python train.py --model="image deblurring model" --crop_scale_min=0.7 --horizontal_flip=true --color_jitter=0.2 --activation="relu" --blocks_per_level=2 --attention=false --upsampling="pixel_shuffle" --optimizer="adamw" --beta1=0.9 --grad_clip=1.0 --batch_size=192 --epochs=19.9 --warmup_steps=630
Rows from block 3 of a small image deblurring model, named by matrix and row number. Each number is 500 + 40 x the weight over its row's rms, rounded and kept within 0 to 999. All counts start at 0. Numbers have three digits each.
After each channel's rows are labels from the 100 images, of 14976, where the channel reaches its highest value: "patch colour" is the nearest of a few named colours to the mean colour under the peak. Only what is clearly more common there than usual is listed. The data: photos with spoken descriptions (Open Images, Localized Narratives).
# conv: 3x3 conv (model.enc.1.1.conv.weight, 128x128x3x3, each kernel summed), inputs 0-127

conv.85:452543470438626498596479475531529428502478464438535528506434473549528455528470514515449566494510487485388496441585505534499484476476470512469464512473476543525478456510512463602477404435505526476474451547563488502489485549418553458503540560514543465529522527529491487508488488438549529476521459489488519535456481524499479534533494468471485529524507525518485476560571528441506523514529
patch colour: grey

conv.100:505552490525441518588464533570537501540417515542528462514511426362506521476490486589475608495501504489499509512543456501569468500507603516494506515519531530542474564523476517492619467506510505479527444574499489537532517489493520498501494429484535530481510536438659488492466510529506512481485482494499471518514526497510517533526504506539470464503510510503434523517522448494534532462481
patch colour: grey

conv.127:475495485525392443507455511489506497490506510494553508540496435505488513539510509509520484504573450498449316516509478502479493499501508586452556501508487567493546538495514497448495469454425492496527497496493500512548508499511560489422477492483506508315482513508503486500495499483466656501506497485500526458483504508490503574490485492494485486497493528519511506454513452502443536508515
patch colour: grey

conv.40:497482470470520461471498508539479437406443541488489469505489528516523500506523498486507433534523520496494540503506509362486508582533519500497478433474480503497523487492616519534469479498474509508504507448501501490523474508496387532492524496446409490491555537482484511504519496514510475592464511526512511448504515520553553556517540494489407654514511472515487536601412488494508534476483
patch colour: grey

conv.5:440475538521496441507507506522554518544417532377460503413513474501489509555533476505514490530564510586500543524524518512492478519517532505494512495516524496487579486528485497541533508516478515494560509482427509560519529505518472492497566486423514481532513489474435502497489476526491515629507511501494537371547493484596552461498524507449494576524523500501527443467414509499520608475503
patch colour: grey

conv.37:516504515567462522551544566487524468505548542513486494516500482605532386535559486475498413481512516505475504571478452479491492504492469497494490496495410531428472543487499602413492554516444548537563532422495465468540519499514465502490483578478484509494502493475452506510488447489491468509431493526491597447531512579557468536416429531473471480529508490527545501489520553549510485479476
patch colour: pink; white

conv.18:510534513499420485494546496485507481459484495502439501514512508504534505374488499498492515523457454502442609509496536537479505545499500409583431435503508514505499497501457532518508502509493503519515502497597513486492505496499317512541495502494490497642501517469498456494509501495552523530513510572516542358512489494506495497494491498554484510508521518481497514512483403501481484486501
patch colour: grey

conv.55:528519508475482499485522511478513515540479516449449504496499575555512456515517538497490524454417460507552512411469463500498467461507506406520523476474446478504412423497473591467523482514546504475473496459490519470535451535479467500530511541532562524526509417516502511520510514476553374427443513541434427430469516533503527427530479501511494511518541529473497594520547479503607559484497
patch colour: grey

conv.76:531510456521369486452461524477568541487463504463477540534503441536533487470503520501485455492450592491494470504561514521513434455488512540522551542557513518498526495486504468501528503577452531519512513522595499492474508487509547511517523496525486501556514536501492553469491528519419553488592528387518586614537536503495514556542538514463520493454525417533490460477577536510548493510519
patch colour: grey

conv.99:510604494481512562551487530485613477533523517510518542516486501490458271495530504514499529498496507505506497493447406492480495507505506506516500541488462501488501497494479519495462539510487436515514444492479494506484461506457525537489454520497526476501459532489542506525482384473492530478535512498505477559488498535500498509484367522504486485453477493493515482477494496379523552440474
patch colour: black

conv.103:440431542415525475543468448519601453525538455553470481474446529500479536425518491515491484482540492526430484528457534512494477459522496498483514517499501475515506577509508516428497473486462451498472498465547526422516486509481466408531528528539462483449528505519489503476507518504468490422398581495514527516480515342474523471436516493538430482476485514513506485477492568499420449476451
patch colour: pink

conv.116:463476563421479516473469485524531498535493509519505406478489510476364502471500408497484429542476498525486462431514527465515424527399514498479490526508526528521468544552527501506454573515537485485454479440532526427497500538410488529519498475506436402504451562520499504532511520482508514486604453503498464517484492545494471440503490495540489489441504516436484505483469563409465533477478
patch colour: pink

conv.49:537482500461498474430446500457490501464455508473512525506513517742508490523508505493567514492486510478513500482513504543551546566495383500509494497503500489564528437566518582538507520489435522469490526532542508494480521500473518496524507442507486472502486516507421499490469506500490537531518504507504524487497501492468501513536512462518503496654499505510479463501470394479479542496487
patch colour: grey

conv.8:526482528469540442350514515473508494508470485495512515499493506502523461495521477449570472493540505494493474516477487484468511518489359497507481494513478520568528519499508542425483453515445513530470576460578470478509514523500518517477467570454531482495454520494363505525454473531488468526493514498516522450472499568507469486500485504515485489649492502513585519500518569509392514464503
patch colour: grey

conv.66:513506421516505523489427519471603516521487502493513450523527527506546502574526529437546487463443516487488508514454483478488473512532537514485484484532599509504531476501548485499506460515403498535534489500440514513515487510554482542483534499454453536500513612427481520483520455503516507467634544494483513441534492481504511534516456490465428558453534495660527542521493534538484431495505
patch colour: grey

conv.51:498426497480489489492498476417447518449581483451473523491478571642540425492499496399497472489468505495514507493493525518418557537492397492502497497475494472447536458473513535548375526472481498485484620403509556514480538506482491488528537534499484446528516481548432516485506506455509489545518505501495528498488483471493500475493521479460537533555490491488587455500479525480489441532504
patch colour: grey

conv.15:481464488471474498519437351492568402503501470494511510516506487505584489538498512504481469502479573479545523490447480493508505444458496498477508560509537469507496544513527506629509536516554517493461478452522511504488499455510506415504551485510527506582474532523505451513514454492397574468489447449491484524483490527484457561507487505484505529503344535585501490468513505503532499495537
patch colour: grey

conv.102:487495520516536497507585551503458507500499476524463479515524527505499495402498494502477495506482523501516646512477555500520503490475508428578424456522499434506494482497497504447492472445435496522485493473565493565446499513509368504537486511449485519623499496474497482491488494532499382542535504612489503543522527496506483441469483495529472475503505442453508496599473501507484435488492
patch colour: grey

conv.25:475499509527431495479539482548473491504464523510536455468507449491496540466480512514474477515464495500504500581463490469505393407510537505512501530505421504484482525493512497499510576494527555450453516390462468566546472495459511503518460516445483604455540457505532512485508495492495538476391505495472516539403506479464531456392550523524459510489549505543558536507505513608504507410505
patch colour: grey

conv.104:469449562545521486563479554550514527428507506547565418536504418528437530517506535507502484540589533515484478532478490493544460546527507514436488505552519551459550504512511433409539476577423498527486494496528491555511497540513544480502467479390477548402512543456498518520458502502504485557522544514554571542433525508540530515497509523479423528445535539477499525500531556479477562511511
patch colour: grey

conv.108:520527447496484527504515509509557531499468451471492512539503494497519534489423369530495468525495497482511498478505504504511424475387494519514485495441538494532508514519510509526488485541518484436501456498505497485518491496330503527520518503498515390497474559491493513484518485489483521495567362493443480504512506524492417489482420505482522522549508509515534499395515519384544499466495
patch colour: white

conv.62:527599507548486508490523508496534453500470532489482518491518501502533328485562461488523557507509501511479499453429407473510508493539502505498495539491413491516483529507501516458468542485596480486536504580487496437488499522501508516497467501478542503505494486493510495522515363461481513527500530509500432509514539534507551454508368495487509503513489513491523489517495534472617525464397
patch colour: black

conv.7:506466489500568508520468494508503517520501493495572521496484505501485501594513507508510469456572541494512413495537478466520501444499493612425563565477499465500509447495548470528497493491490503477484500465405500483529487492507699486464508472501471496336492484534512557504475503515415485490501479443499526531475512502503506550509498508437535482522488478517503477512521582494543514494505
patch colour: grey

conv.32:489440524538450434551481510529550477544522537546480536583507480499495550525523521456506452470541500536522527524502546544511490496534513509490519507555500493439537551502482450447517489481503510509504531511607490580484506499508453548477447511376418496561536547468508494492477528481516511630499507516497423586510502512562533502462530507528456442502505516518509508567483532488501645513520
patch colour: grey

conv.58:452480502484572492455512548487547559519424514498488461489501506486473504493518507434490441424499495541501474517493499485427510476495576488485476500527535511568575415526512491425528481522380498548507500475486533544484456543546548514504478480441487495485522575563497509499554497567499449550547524536502644548496490509538493580514464508518528448495562500539550457506548477539418532519511
patch colour: grey

conv.124:492447478498601466534560447510449455477483467472555482458442482477480451462492503500499598443508440512484477515566434473501471562485455478518458509473467452532494454475514516519500483422493498410485505516500521486473466509489584501452477537474571478449508452504486455537527456529391452492464432584455500532523508471505480499525506504419477474513467503536510499514606476442445442459541
patch colour: grey

conv.41:441471491479450467531505418480416492495518456514491440500442545482588507536509493465490382528539519516482460416455507491521536485440508518475503489456495521444474467542476513456503523514601512507515532451528477432523509534527426467521500511460478528394494534484507510497525529496480523504400458523465470551503552482488477436543399502483476476474422512551476512437480521482579487528446
patch colour: grey

conv.1:495375475470539505557551453532404485524558474508529506502506582494488552542470478491473500517473505499567501507454523499521465474468500483524504405512534504541484417500527511599522410500531496451548519440465476484537422488489442503509542473532415519509529476498464516458492502553512482453526494532498558527380494462487511398520507509560473468530526476454497550459488557515475477476472
patch colour: white

conv.121:426481481522452550613536490535530504489523487516484497544518506415500536470495524562426473508485483540506484493495529501540437428487591498507487487506509489389523546497505424437518487498468492511489553510443501508496469506473506514462523458450507528519495467496610493482488516538502540532476491517510501581490526469491499531469535485492503503309522517520410478488514408475510474504479
patch colour: grey

conv.61:542486518438485476520507483516411560469531548494458458514471495507457557571521504455497500509458468487504499465407529491490509526517506505573531369492516510484489488501531520540477569511542545515496475472515500478504487523471436530475470521475380469522552441511506513486515604485561510519577492504518587436472457405493565541487592513540487511504515484440478496488422467495556534507497
patch colour: grey

conv.52:501481501471502475502491530480499428516502345525523491505475511489472568468336405510511508510500490481515525493510489483491459487600453483510509481536477513535521496491509525496492511445484471470482475487528506499490487489436488480509509505517429427465425500491534481460508553493513526455559620486551502495509582460490613514432453491518465508481497505467490475547516523400514527516514
patch colour: pink

conv.113:536403551439471441478465464497423513534504564504508506499488463513384539491510476479490447531540480492487431442572442514535503573514497559499523573524534560504514561502462511560491504500527520461476494405497485517493509533477524523509508494499483471489534437609507518508493542477557562490564518473529413433453468439494537505496506503454497441522513552459508510478458438512544572539539
patch colour: grey

conv.67:476502455453537492503531438512462438494508452437568435483392496471528498484423432469493562478592486521480511513510502519498532556455448495498482495507435527506491452452517521544397494442516462370490493454433557466479524494446491479450450529473527419486532458489473476472506466502520520516480395468472504432485504503549509488497494475481494475527466502518462534549560500488437564514520
patch colour: grey

conv.50:496550516473516489549500493510588437468500484488409493532455546486520477477491499518494512508518514505336590492506457491488487439503507401387407488481512475515501562525521512491502533421451505500530492524473507519539491479511414427550565482560453492566480548501514476506482498475558501475471475459535479459518428488490464532490498492527468505511509505512504507396445507505491465464440
patch colour: pink

conv.43:545423510488521505564523435548479510466438442518518500502518482419517540636483483493456493477445534545494486490500440480461557377489488499513514480455451490550470515535508460474635478483454545463556477512420467542533535520465461508514466471464544445509465495470511524469523477457506479516480468504499489479445502564488468451506503403440468504545499527487492540521479492540488540420511
patch colour: grey

conv.30:469484515467559456537497401482480463481507565528549440595530474470482476478456471489552482508525487610436549517445515471498584466563478474406460468507485526520513498496467469440507478462530551536482483395573475459500522454522528395482552524480476545544472474539449482498476514509513447509499526475489467496495506456524507505471528495487463416546556468541538489455448486472534457555540
patch colour: pink

conv.125:462546507549494563490434577470494509487505519527509460449521500479493445587557490515513418531488523517477492570461455492452524507535512512518503551529453546531523493552516525335525479503411492553594514519544532482525512550532554491486456500455435490505460474476506499549540455523489489510460513523489635516519540577492465550479421486465496488544480535481519476507532464522468505508492
patch colour: grey

conv.78:522503489534554469506481489506468488448507484511497533515482469510529510552498486537522492504437496489505548554527533518522499485483502326468395542453498469531535559501515485536493510519407510526502487508489496514496523582500487476558527498520492496415498526480521367500515504472543463490513492626495545593495532463496488584504532510461496553517473575519509482404508561497524458508511
patch colour: grey

conv.71:512507487463579535607514416518445416503495442470603476513370493469515521460446459510483567487551492555489503447538498522520405528428430474494487492475497494556499458463502507546466465448499504425490489529481498482499461481425462469487486472473495456513516440498501484501521517499514537494493406489497499512493497512497479486505498445486492495541487483497464500610572491426477504538576
patch colour: pink

conv.120:485481520449549528402430513477479484532497518494499565499507518286486473438486507526510505543503507387508525533522539486504509511502607510508504520511461511433492492453514454528465542498453491508536389431511514529491463489490480493534460521510552510497505472496509498508531500466507529477493502503508490525503488546470496504506494576509516556362498496463512504518526439470561469510506
patch colour: grey

conv.42:523447510544472466498496503537553498579465547565471554523495430515505547465524496460512504502568489532503468511532557573485505579530502495511507510521501502494574583494444466511525478512461512524484491456577498465477519513523471532484485522371499481471518529480492502517487523483532508634502506515525593541508491491565531573511554508483478460545518535523510468615532419506476606494495
patch colour: grey

conv.44:553512507515499478527559478525500503536505553504475482519527419409443479498496425506517447510439524493512521511584476499533415423519374477538514551516530534466465547433513596535462518461505504533597495420451476498511483511464540482521506475505492501527499517508548492517450497448538488474570513505513565464543525525437499552555480527493458486472524516480474512531492540475571385465480
patch colour: pink

conv.123:518539487542500593487486564493568477511493513480509540512485494500493294504545501516500529497499511498485521524426469504496514540519498482511490521515463543511486506498494507380524474496450472531517523495500496532514441509531521504472418504461562493508472482474497502526500390477500484509468543506498523543495548603511484526490380499509511516473484495478520487523494509504494502408363
patch colour: black

conv.16:500503502504473502514460574500594529502498496495530494513470560509483511506486482518499489468478551492541489510477526504491494411489493508318524478439497350514481533498501497499510492395480504509509486469422516493502504466506543409412545520514529505441489535491518534516491520515474507486509501383544532371500506518487485482500501502514501500517476554521495490414506444495522502496461
patch colour: grey

conv.31:545466457356497494499458462525509527485478453498508511467506520485455449476472545527500522511540501489508513406526475545482513527437452501514497550479568493517509494485505499634540436494526453427486475537538518552516507524506525521500561516472500425528435510544526519459502508510498460487602473504468506508496468480479458543537538479517502489496503510465501500511521522299452477481496
patch colour: grey

conv.79:472517473567475548602541512513506500515517473517507470477493473314520528481490493507449550497488511504491499529507500476471460474492640499503505487509489505426497565414481469445476494508474478522502476469418491525519496491523485521483478564477479524488502492493629500511584487496501424509484499509499549586485516494522491506477483545503494496413503506490485504505492368516516477466513
patch colour: grey