A small image deblurring model, trained from scratch.
Training: adamw at rate 0.0017, 21100 steps, batches of 192.
Data: trained on photos with spoken descriptions (Open Images, Localized Narratives), 203450 training examples, 19.9 epochs.
Rows from block 3, named by matrix and row number. Each number is 128 + 32 x the weight over its row's rms, rounded and kept within 0 to 255. All counts start at 0. After the name is the row's rms in percent of the matrix's.
# conv: 3x3 conv (model.enc.1.1.conv.weight, 128x128x3x3), inputs 52-64, a 3x3 kernel for each
conv.40 107 [148 135 127  99 142 135 137  81 142 187 105 101 128 137 113 119 177 141 134  92 167 102 130  61 131 158 146 126 126 130 115 136 128 120 131 122 148 150 143 162 234 141 139 184 131 133 127 133 139 139 130 136 127 133 164 157 151 126 111 106 140 131 148 135 123 109 125 119 131 118 113 104 171 112 144 141  41 113 115 146 117 120 177 115 109 160  98 136 114 118 117 125 100 124 145 122 127 110 120 130 128 127 130 138 144 124 118 133 133 126 149 145 129 140 112 140  97]
conv.41 108 [134  94  90 127  81 105 147 129 120 138 108 123 118 129 102 115 120 139 112  77 116 157 117  88 149 141 124 138 145 128 170 114 144 133 141 131 124 110 122 143 103 126 125 120 127 133 119 146 129 127 155 121 116 137 137 103 169  84  79 125 142  65 150 134 144 116 128 127 139 131 136 104 187 131 140 161  88 182 116 132  65 134 153  71 135 145 115 144 126 160 138 115 212 169 124 255 129 150  73 124  98 162 123 118 191 128 111 124 114 123 170 148 145 106 110 115 136]
conv.42 098 [136 146 124 146 116 131 113 112 114 108  65 168 155 255  66 136 148 187 182 165 196 178  99 188 102 110 148 121 111 140 149 158  64 127 122 145 152 126 119 118 130 141 136  31  54  92 120 103  95 124 130 139 126 132 141 155 144 108 118 125 147 129 117 149 145 103 148 101 161 160 115 136 106 144 145 137  51 110 133 110 159 126 128 133 118 169 123 120 134 132 106 122 140  91 102 115 107 136 133 132 128 122 123 132 149 133 135 128 132 122 129 127 133 163 142 150 116]
conv.43 079 [181 178 104 116 142 194 161 116  67 126 136  94 123 120 146 101 111 127  82 155 152  61 218 113 106 160 136 126 110 139 201 101 170 134 113 134 144 119  96  88 151 159 137 192  84 130 115 136 127  82 112 103 117 144 115 142  97 156 127  68 106 188  96 124 155 140 234 177 144 168 170 133 178 108 133 122 100 106 125 116 116 118 145 123 117 116 111 126 122 135 112 123 113 135  66 137 126 136 104 162 131 130 122 174 138 122 142 128 130 111  94 131 136 124 108 138  99]
conv.44 089 [190  36 103 187  53 105 175  72 141 144 104 148 127 109  75 140  95 116  97  63 192 191 151 151 158 121 153  75 142 138   0 165 115  72 141 128 136 135 133 120 115 154 134 115 146 125 107 174 160 101 255 129 131 181 123 141 125 131 188 120 132 178 108  86 151  88  80 126 144  93 157 127 164 132 138  98  85 123 189 123 150 139 109 113 119 108 116 119 122 102 163 134 140 151  98  58 136 156 130 147  95 148 150  61 154 129 139 140 121 136 153 128 103 162 140 146 152]
conv.45 096 [255 201 155 255 188 169 133 145 126 150  90 161 109 125 158 158 131 114 154 128 206 113 182 141 137 124 145 109 136 142  94 162 150 119 136 140 125 134 133 167 133 127 102 119 113 148 119 115 196  82 121 135 130 113 238 189  91 158 171 139 159 152 111 164 110 166 199  87  44 170 125 160 150 114 128 132  50 120 159 111 121 131 133 130 123 135 121 111 128 123 248 142 116 194 113 112 139 140 121  48 110 153  29 104 147 107 106 130  84 100 127 108  99 130  93  96 113]
conv.46 097 [ 93 123 162 118 102 116 131 107 135 132 120 162 157 116  90 132 121 124 194 113 101 175  73 202 123  82 137  87 115 152 128 173  92 113 139 129 139 142 136 103 122 174 119 135 157 118 126 129 105 170 162 106 141 139  82 144 146 115 146 153 102 142 163 137 167 128 146 138  78 136 167 120 132 144 153 163 145 116 149 152 144 139 124 126 123 123 130 140 123 132 108  92 121 107  83 120 131  95 140 124 126 120 142 110 111 151 159 105 135 147 151 145  76  69 151 156 168]
conv.47 114 [143 150 124 146 146 127 152 157 110 137 132 129 130 118 107 137 139 113 142 138 123 126 119 133 140 138 131 143 139 128 128 146 127 137 130 140 140 132 125 132 124 121 134 126 135 130 101 129 127 143 128 113 165 131 119  96 109 142 139 122 162 166 156 136 127 120 124 126 125 120 141 105 122 145 164 152 149 154 115 111 147 129 139 141  28  65 171   0   0 156 120  92 132 123 108 144 109  80 132 120 123 120 123 130 139 138 139 134 116 137 118 136 141 149 122 106 139]
conv.48 105 [ 97 137 114 151  93 122  93  87 124 138 156 152 118 144 105  96 126  89  87  86  54 159 135 174 103 130 127 111 119 133 130 124 111 103 129 133 116 107 122 135 115  96 121  89 134 126 127 132 121 163 117 144 127 125 112  90 113  86  50 103 130  35 129 122 123 121  93 116 145 104  82 157 172 138 126 255 117 145 255 153 114 160 147 145 118 145 126 124 130 143 152 136 140 202 255 198 159 255 166 119 113 126 115 156 159  93 131 143 129  97 114 149 183  96 130 159  83]
conv.49 076 [145 159 129 165  76 196 164 136 144 118 143 119 205 101 138 126 113 160 137   0  91 100 119 225  86 102 142 127 127 122 255  78  92 255  74  96 120 123 136 135 142 136 127 142 136 130 121 123 165 255  66 151 230  73 127 136 125 121 175 138 125 160 141 128 138 128 172 117 101 170 117  97 124 113 136 169 137 133 141 145 105 126 114 118 126 122 128 131 130 128 117  97 121 116  74  99 121  97 146 119 140 130 119 189 105 134 143 130 131 124 136 118  88 111 125 112 127]
conv.50 108 [127 156 143 121 137 145 126 118 114 128  68 142 123 153 134 145 142 119 154 156 162 123 149 158 127 130 144 132 141 136 140 139 131 133 131 130 124 123 137 126 144 145 126 137 142 131 106 132 127 124 124 152 142 144 202 163 141 129 116  93 107  90  90 127 137 148 112 131 122 125 134 121 160 255 135  96 107  89 137  72 128  53   0  91 125 132 133 141 161 131 154 180 167 123  46  65 116  89  93 128 153 132 118 114 132 131 127 128 113 115 132 138 131 129 140 119 135]
conv.51 075 [119  83 121 131 118  82 149 118 122 189 153  76 241  85  85 131 153 116 196 128  27 159  65 149 114 106 121 188 137  47 205 147  25 147 119  82 110 136 125  97 158 175 132 115 132  82 226 108  64 255  98 106 100 130 160  96 121 173 119 131 155 138 160  89  80 133  60  87 118 109  80 136 151 115 126 161 110 132 131 155 125 124 120 131 123 121 118 118 118 121 118  70 152 112 129 160 121 129 121 111  82 196 115  89 180 133 120 123 129 155 108 127 138  90 128 116 129]
conv.52 103 [196 132 141 172 139 111 131 146 125 144 114 133 139 168 121 155 136 128 119 110 111 147 131 129 128 127 133 134 155 140  79 121 143 125 102 118 145 125 120 147 131 134 121 129 136 130 121 154 123 165 156 117 130 152 118  80 168  91 103 141 146 145 144 118  69 135 166 149  45 145 154 140 137 126 150 146 119 122 139 121 134  99 107 111 105 107  90 104 106 105  98 115 151 116 126 100 143 127 114 113  91 120 156 124  48 128 142 115 114 114 136 148  85  17 138 152 128]
conv.53 092 [100 122 141  34 255 144 131 127 110 146 129 133  88 135 154 109  93 152 106 179 114 165 255  96 139 146 148 138 137 122 103 135 145 169 118  82 158 101 123  42 217 137 145  40 136 142 128 139 129 105 165 121 136 133 117 155 170 181 205 154 118 148 128 130 124 143 124 106 124 121 141  91  85  96 115  71 188  85 120 146 120 136 102 134 125 136 122   0   2  21 104 103 140 156 161 132  97 131 123 123 139 138 126 156 135 116 126 132 140 115 109 161 122 168 123 143 115]
conv.54 095 [114 121 130 113  85 143 120 143  97 145 109 151 144 151 133 181 136 141 167 171 151  92 108  61  61  15  26 132 138 129 146 131 123 128 122 128 101 148 116 131 123 165 113 170 121 156 129 123 138 128 141 129 171  98 134 160 163 178 157 174 124 112 148 138 121 146 138 133 135 123 136 116 152 164  64 183 170 143 100  64 144 151 147 142 143 151 112 161 253 103 133 139  86 154 127 152 140   3 108 117 115 122 119 126 117 115 113 123 136 107 132 101 128 123 151 138 133]
conv.55 079 [120 128 166 100 112 156 153 119 107 107 101  88 124  91 107  20 182  78  96  82  37 133 140  86  97 127 132 128 145 119 130 108 128 130 129 127 120 119 120 138  82 132 154  93 116 158 207 169 135 182 172 121 116 156 126 145 147  73 140 104 104 121  99 134 151 130 122 186 135 115 148 100  98 120  97  80 166 132 138 171  97 167 167 157 127 195  61  94 101 123 155 182 156 168 117  68 170 163 107 139 130 135 146 169  84 123 106 130 153 108  97 130  77 152 137 112 112]
conv.56 104 [129 140 144 129 105  97 108 130 123 139 121 100 114 106 143 112 145 114 118 139 153 199 102 175 134 117 122 133 126 137 106 137 144 134 156 138 145 118 137 135 138 109 109 118 158 156 124 127 126 150 117 118 128 135 131 117 114 116 210 128 115 181 121 141 126  99 161  98  53 117 162 148  93 103 131 208  93 133 255 114 110 115 115 140  71  82  92 138 125 129 137 154 139 147 253 130 115 176 121 121  61 124 131  38 133 120 137 117 113 137 129 191 102  41 157 148  95]
conv.57 086 [131  82 110 142  38 131 127  98 149 110  65 144  93 145 236 120 147  94   0 140 167  81 245 134 108 149 176 118 118 173 111  99 255 107 109 198 114 137 175 166 131  96 124 121 140  99 151 137 178 156 161 100 145 162 125 125 127 153 131 114 132 143 127 143 137 138 170 202 159 137 147 150 153 128 143 111  65 156 165 116 137 130 121 122 124 120 117 134 116 126  94  88 124 104  70  80 112 132 139 137 130 134 155 134 129 124 136 132 137 135 125 133 131 147 123 126 142]
conv.58 087 [193 181 150 172 161 154 124  99 113 255 100 151 186 161 131  83 137 124  95  46  12  95  93 207 123  82 154 143 126 150 192 101 137 147 127 105 156 113 121 148 197  90 133  52 176 145 107 111 131 158  80  96 113 184  68  52 130  56  95 138 106 154 136 154 122 170 162 109 175 119 102 122 168 138 117 161  88 144  80  68 133 129 136 135 156 146 124 140 106 145  89   0 116  75   0 122 129 149 153 121 120 131 119 110 151 130 138 126 129 137 140 128 162 146 140 149 158]
conv.59 078 [124 149 163 164  79 192 141 134 136 144 165 108 122  87 241  67 141 162  60  91  63  22 162 131  90 104 139 137 123 147 205 107 197 163 121 168 115 125 159 157 139  87 152  97 138 152 115 104 195 120  62 164 107  88 177 126 126 206 111 147 198  88 139 156 144 133 181 114  43 164 125 110 158 123 126 215 101 118 147 120 118 129 144 131 126 121 135 136 135 126 166 158 115 210 182 123 132 130 130 114 148 103  90 222  81 132 110 124  98 100 129 114  99 152 104 113 130]
conv.60 107 [123  92 117 210 132 123 143 135 128 170 170  81 192 106 139  62 163 158 122  53  96 109 168 106 109 120 127 133 136 112 166 117 115 134 141 127 114 126 169 127 213  85 163  71 109 146 144 162 139 196  97 137 114 125 173  23 133  83 100 115 144 139 126 100 125 146 138 152 179 159 114 119 161  39 165 227   0 105 193 168 140 106 124 123 135 135 123 125 143 123  62   4 184 120  17 130 117 134 117 114 110 126 135 113  88 123 124 137 141 130 118 122 124 129 111 129 133]
conv.61 099 [133 123  82 108 141 132 141 123 128  75  59 134 132 145 123 195 120 140 101 102  89 173  97  96 137 175 149 137 128 111 101 127 135 154 139 123 118 165 123 165  54 167 127 201 113 134 180 122 121 135 132 151 123 105 210 170 163 140  92 152 102 100 123 128 133 131 130 101  98 121 120 132 213 193 144  18 150 168 164 157 117 139 148 129 126 135 118 137 128 122 170 189 130 156  67 142 130 148 126 153 123 164 133 154 131 130 138 138 136 118 133 136 161 145 141 131  89]
conv.62 114 [130 162 112 136 132 133 131 156 116 143 123 127 112 129 123 100 107 130 145 135 122 133 142 167 130 151 129 120 134 136 112 127 138 133 136 138 136 144 126 130 125 111 129 126 126 120 139 121 115 147 124 145 152 145 103 166 118 137 111 128  50 114  80 148 112  68 148 130  33 142 127 133 186 162  69 255 255  90  93  53  56 121 117 128 129 126 130 123 109 117 157 255 140 136 212 145 126 136 107 134 126 106 130 126 105 125 114 116  95 117 109 112 162 127 120 126 134]
conv.63 110 [125 135 106 126 124 107 135 138 119 140 148 118 134 146 114 114 146 136 121 138 123 120 137 114 136 136 144 116 129 138 120 117 130 121 127 128 139 114 123 120 138 106 137 134 133 135 118 143 120 166 135 116 129 142 114  99 154  99 157 154 136 163 127 138 143 104 147 137 115 142 142 147 124 110 119 131 149 121  92 154 116  57  35 157  40   0 132 121  78 126 115 141 141 123 148 140 121 115  94 144 112 111 140 108 115 139 117 120 152 106 128 128  90 137 145 118 146]
conv.64 121 [135 137 108 130 145 140 110 146 128 121 117 120 116 106 130 121 116 138 141 141 120 118 155 124 136 152 137 128 137 128 135 127 142 141 132 137 140 133 131 112 123 124 136 118 125 120 118 125 107 152 124 116 133 115 105 136 140 177 183 146 148 120 121 136 124 116 137 132 107 142 117 116 115 128 114 122 125 122 125 124 137 155  30 165 154  12 152 157 110 147 111 131 119 120 139 112 135 117 105 122 145 130 135 142 138 131 132 136 114 145 134 122 140 155 137 109 149]
conv.65 097 [ 37 147 119  70 162 123 103 147 144  84 100 158 140 150 140 165 122 113 121 133 168 170 137 117 142 119 105  71 147 141   0 174 133 115 129 142 111 152 115 148  46 111 122 132 135 120 131 115 124  96 151 118 143 134 116 255 127 184 166 153 128 205 131 135 121  44 155 116   0 141 126  78 113 138 132 104 218 113 104 112 132 142 121 136 140 122 142 137 107 116 119 255 111 119 239 112 139 110 140 112 122 180 135 115 165 146 107 131 126  13  91 125  61 119 148 100 124]
conv.66 098 [145 152 131 108 122 148 114 112 135 203 138 173 107  44 167 127 200 101 117  87 131 102 155  53 140 169 114 133 121 117 144 107 142 137 124 128 119 104 148 101 127 175 134 178 233 139 142 134 108 148 113  97 102 116  96 126 121 142 122 144 130 148 119 138 117 131 144 115 163 143 102 118 115 150 125  98  99 151  89  60 127 144 137 142 120 117 123 156 125 137  93  38  81  74  44 123 138  98 127 131 120 119 125 119 137 132 136 125 130 134 153 136 153 148 138 138 143]
conv.67 095 [117  97 144 211 124 104 113 117 142 163  85 112 125 145  94 151 114 134 108 106 111  84 125 105 110 213  36 124 105 104  98 153  99  84 142  90 140  96 109 137 247 126 152  47 153 147 145 133 170 158  99 155 111 100 140 150 145 160 132 143 150 123 148 115 119  86  85 140  39  84 138  17 139 147 118 119 125 120 151 100 113 132 153  94 111  76  97 105  91 109 155 147 128 127 124 133 128 131 132 127 145  96 104 163  54 119 147  76  82 119  51  91 122  32  82 124  33]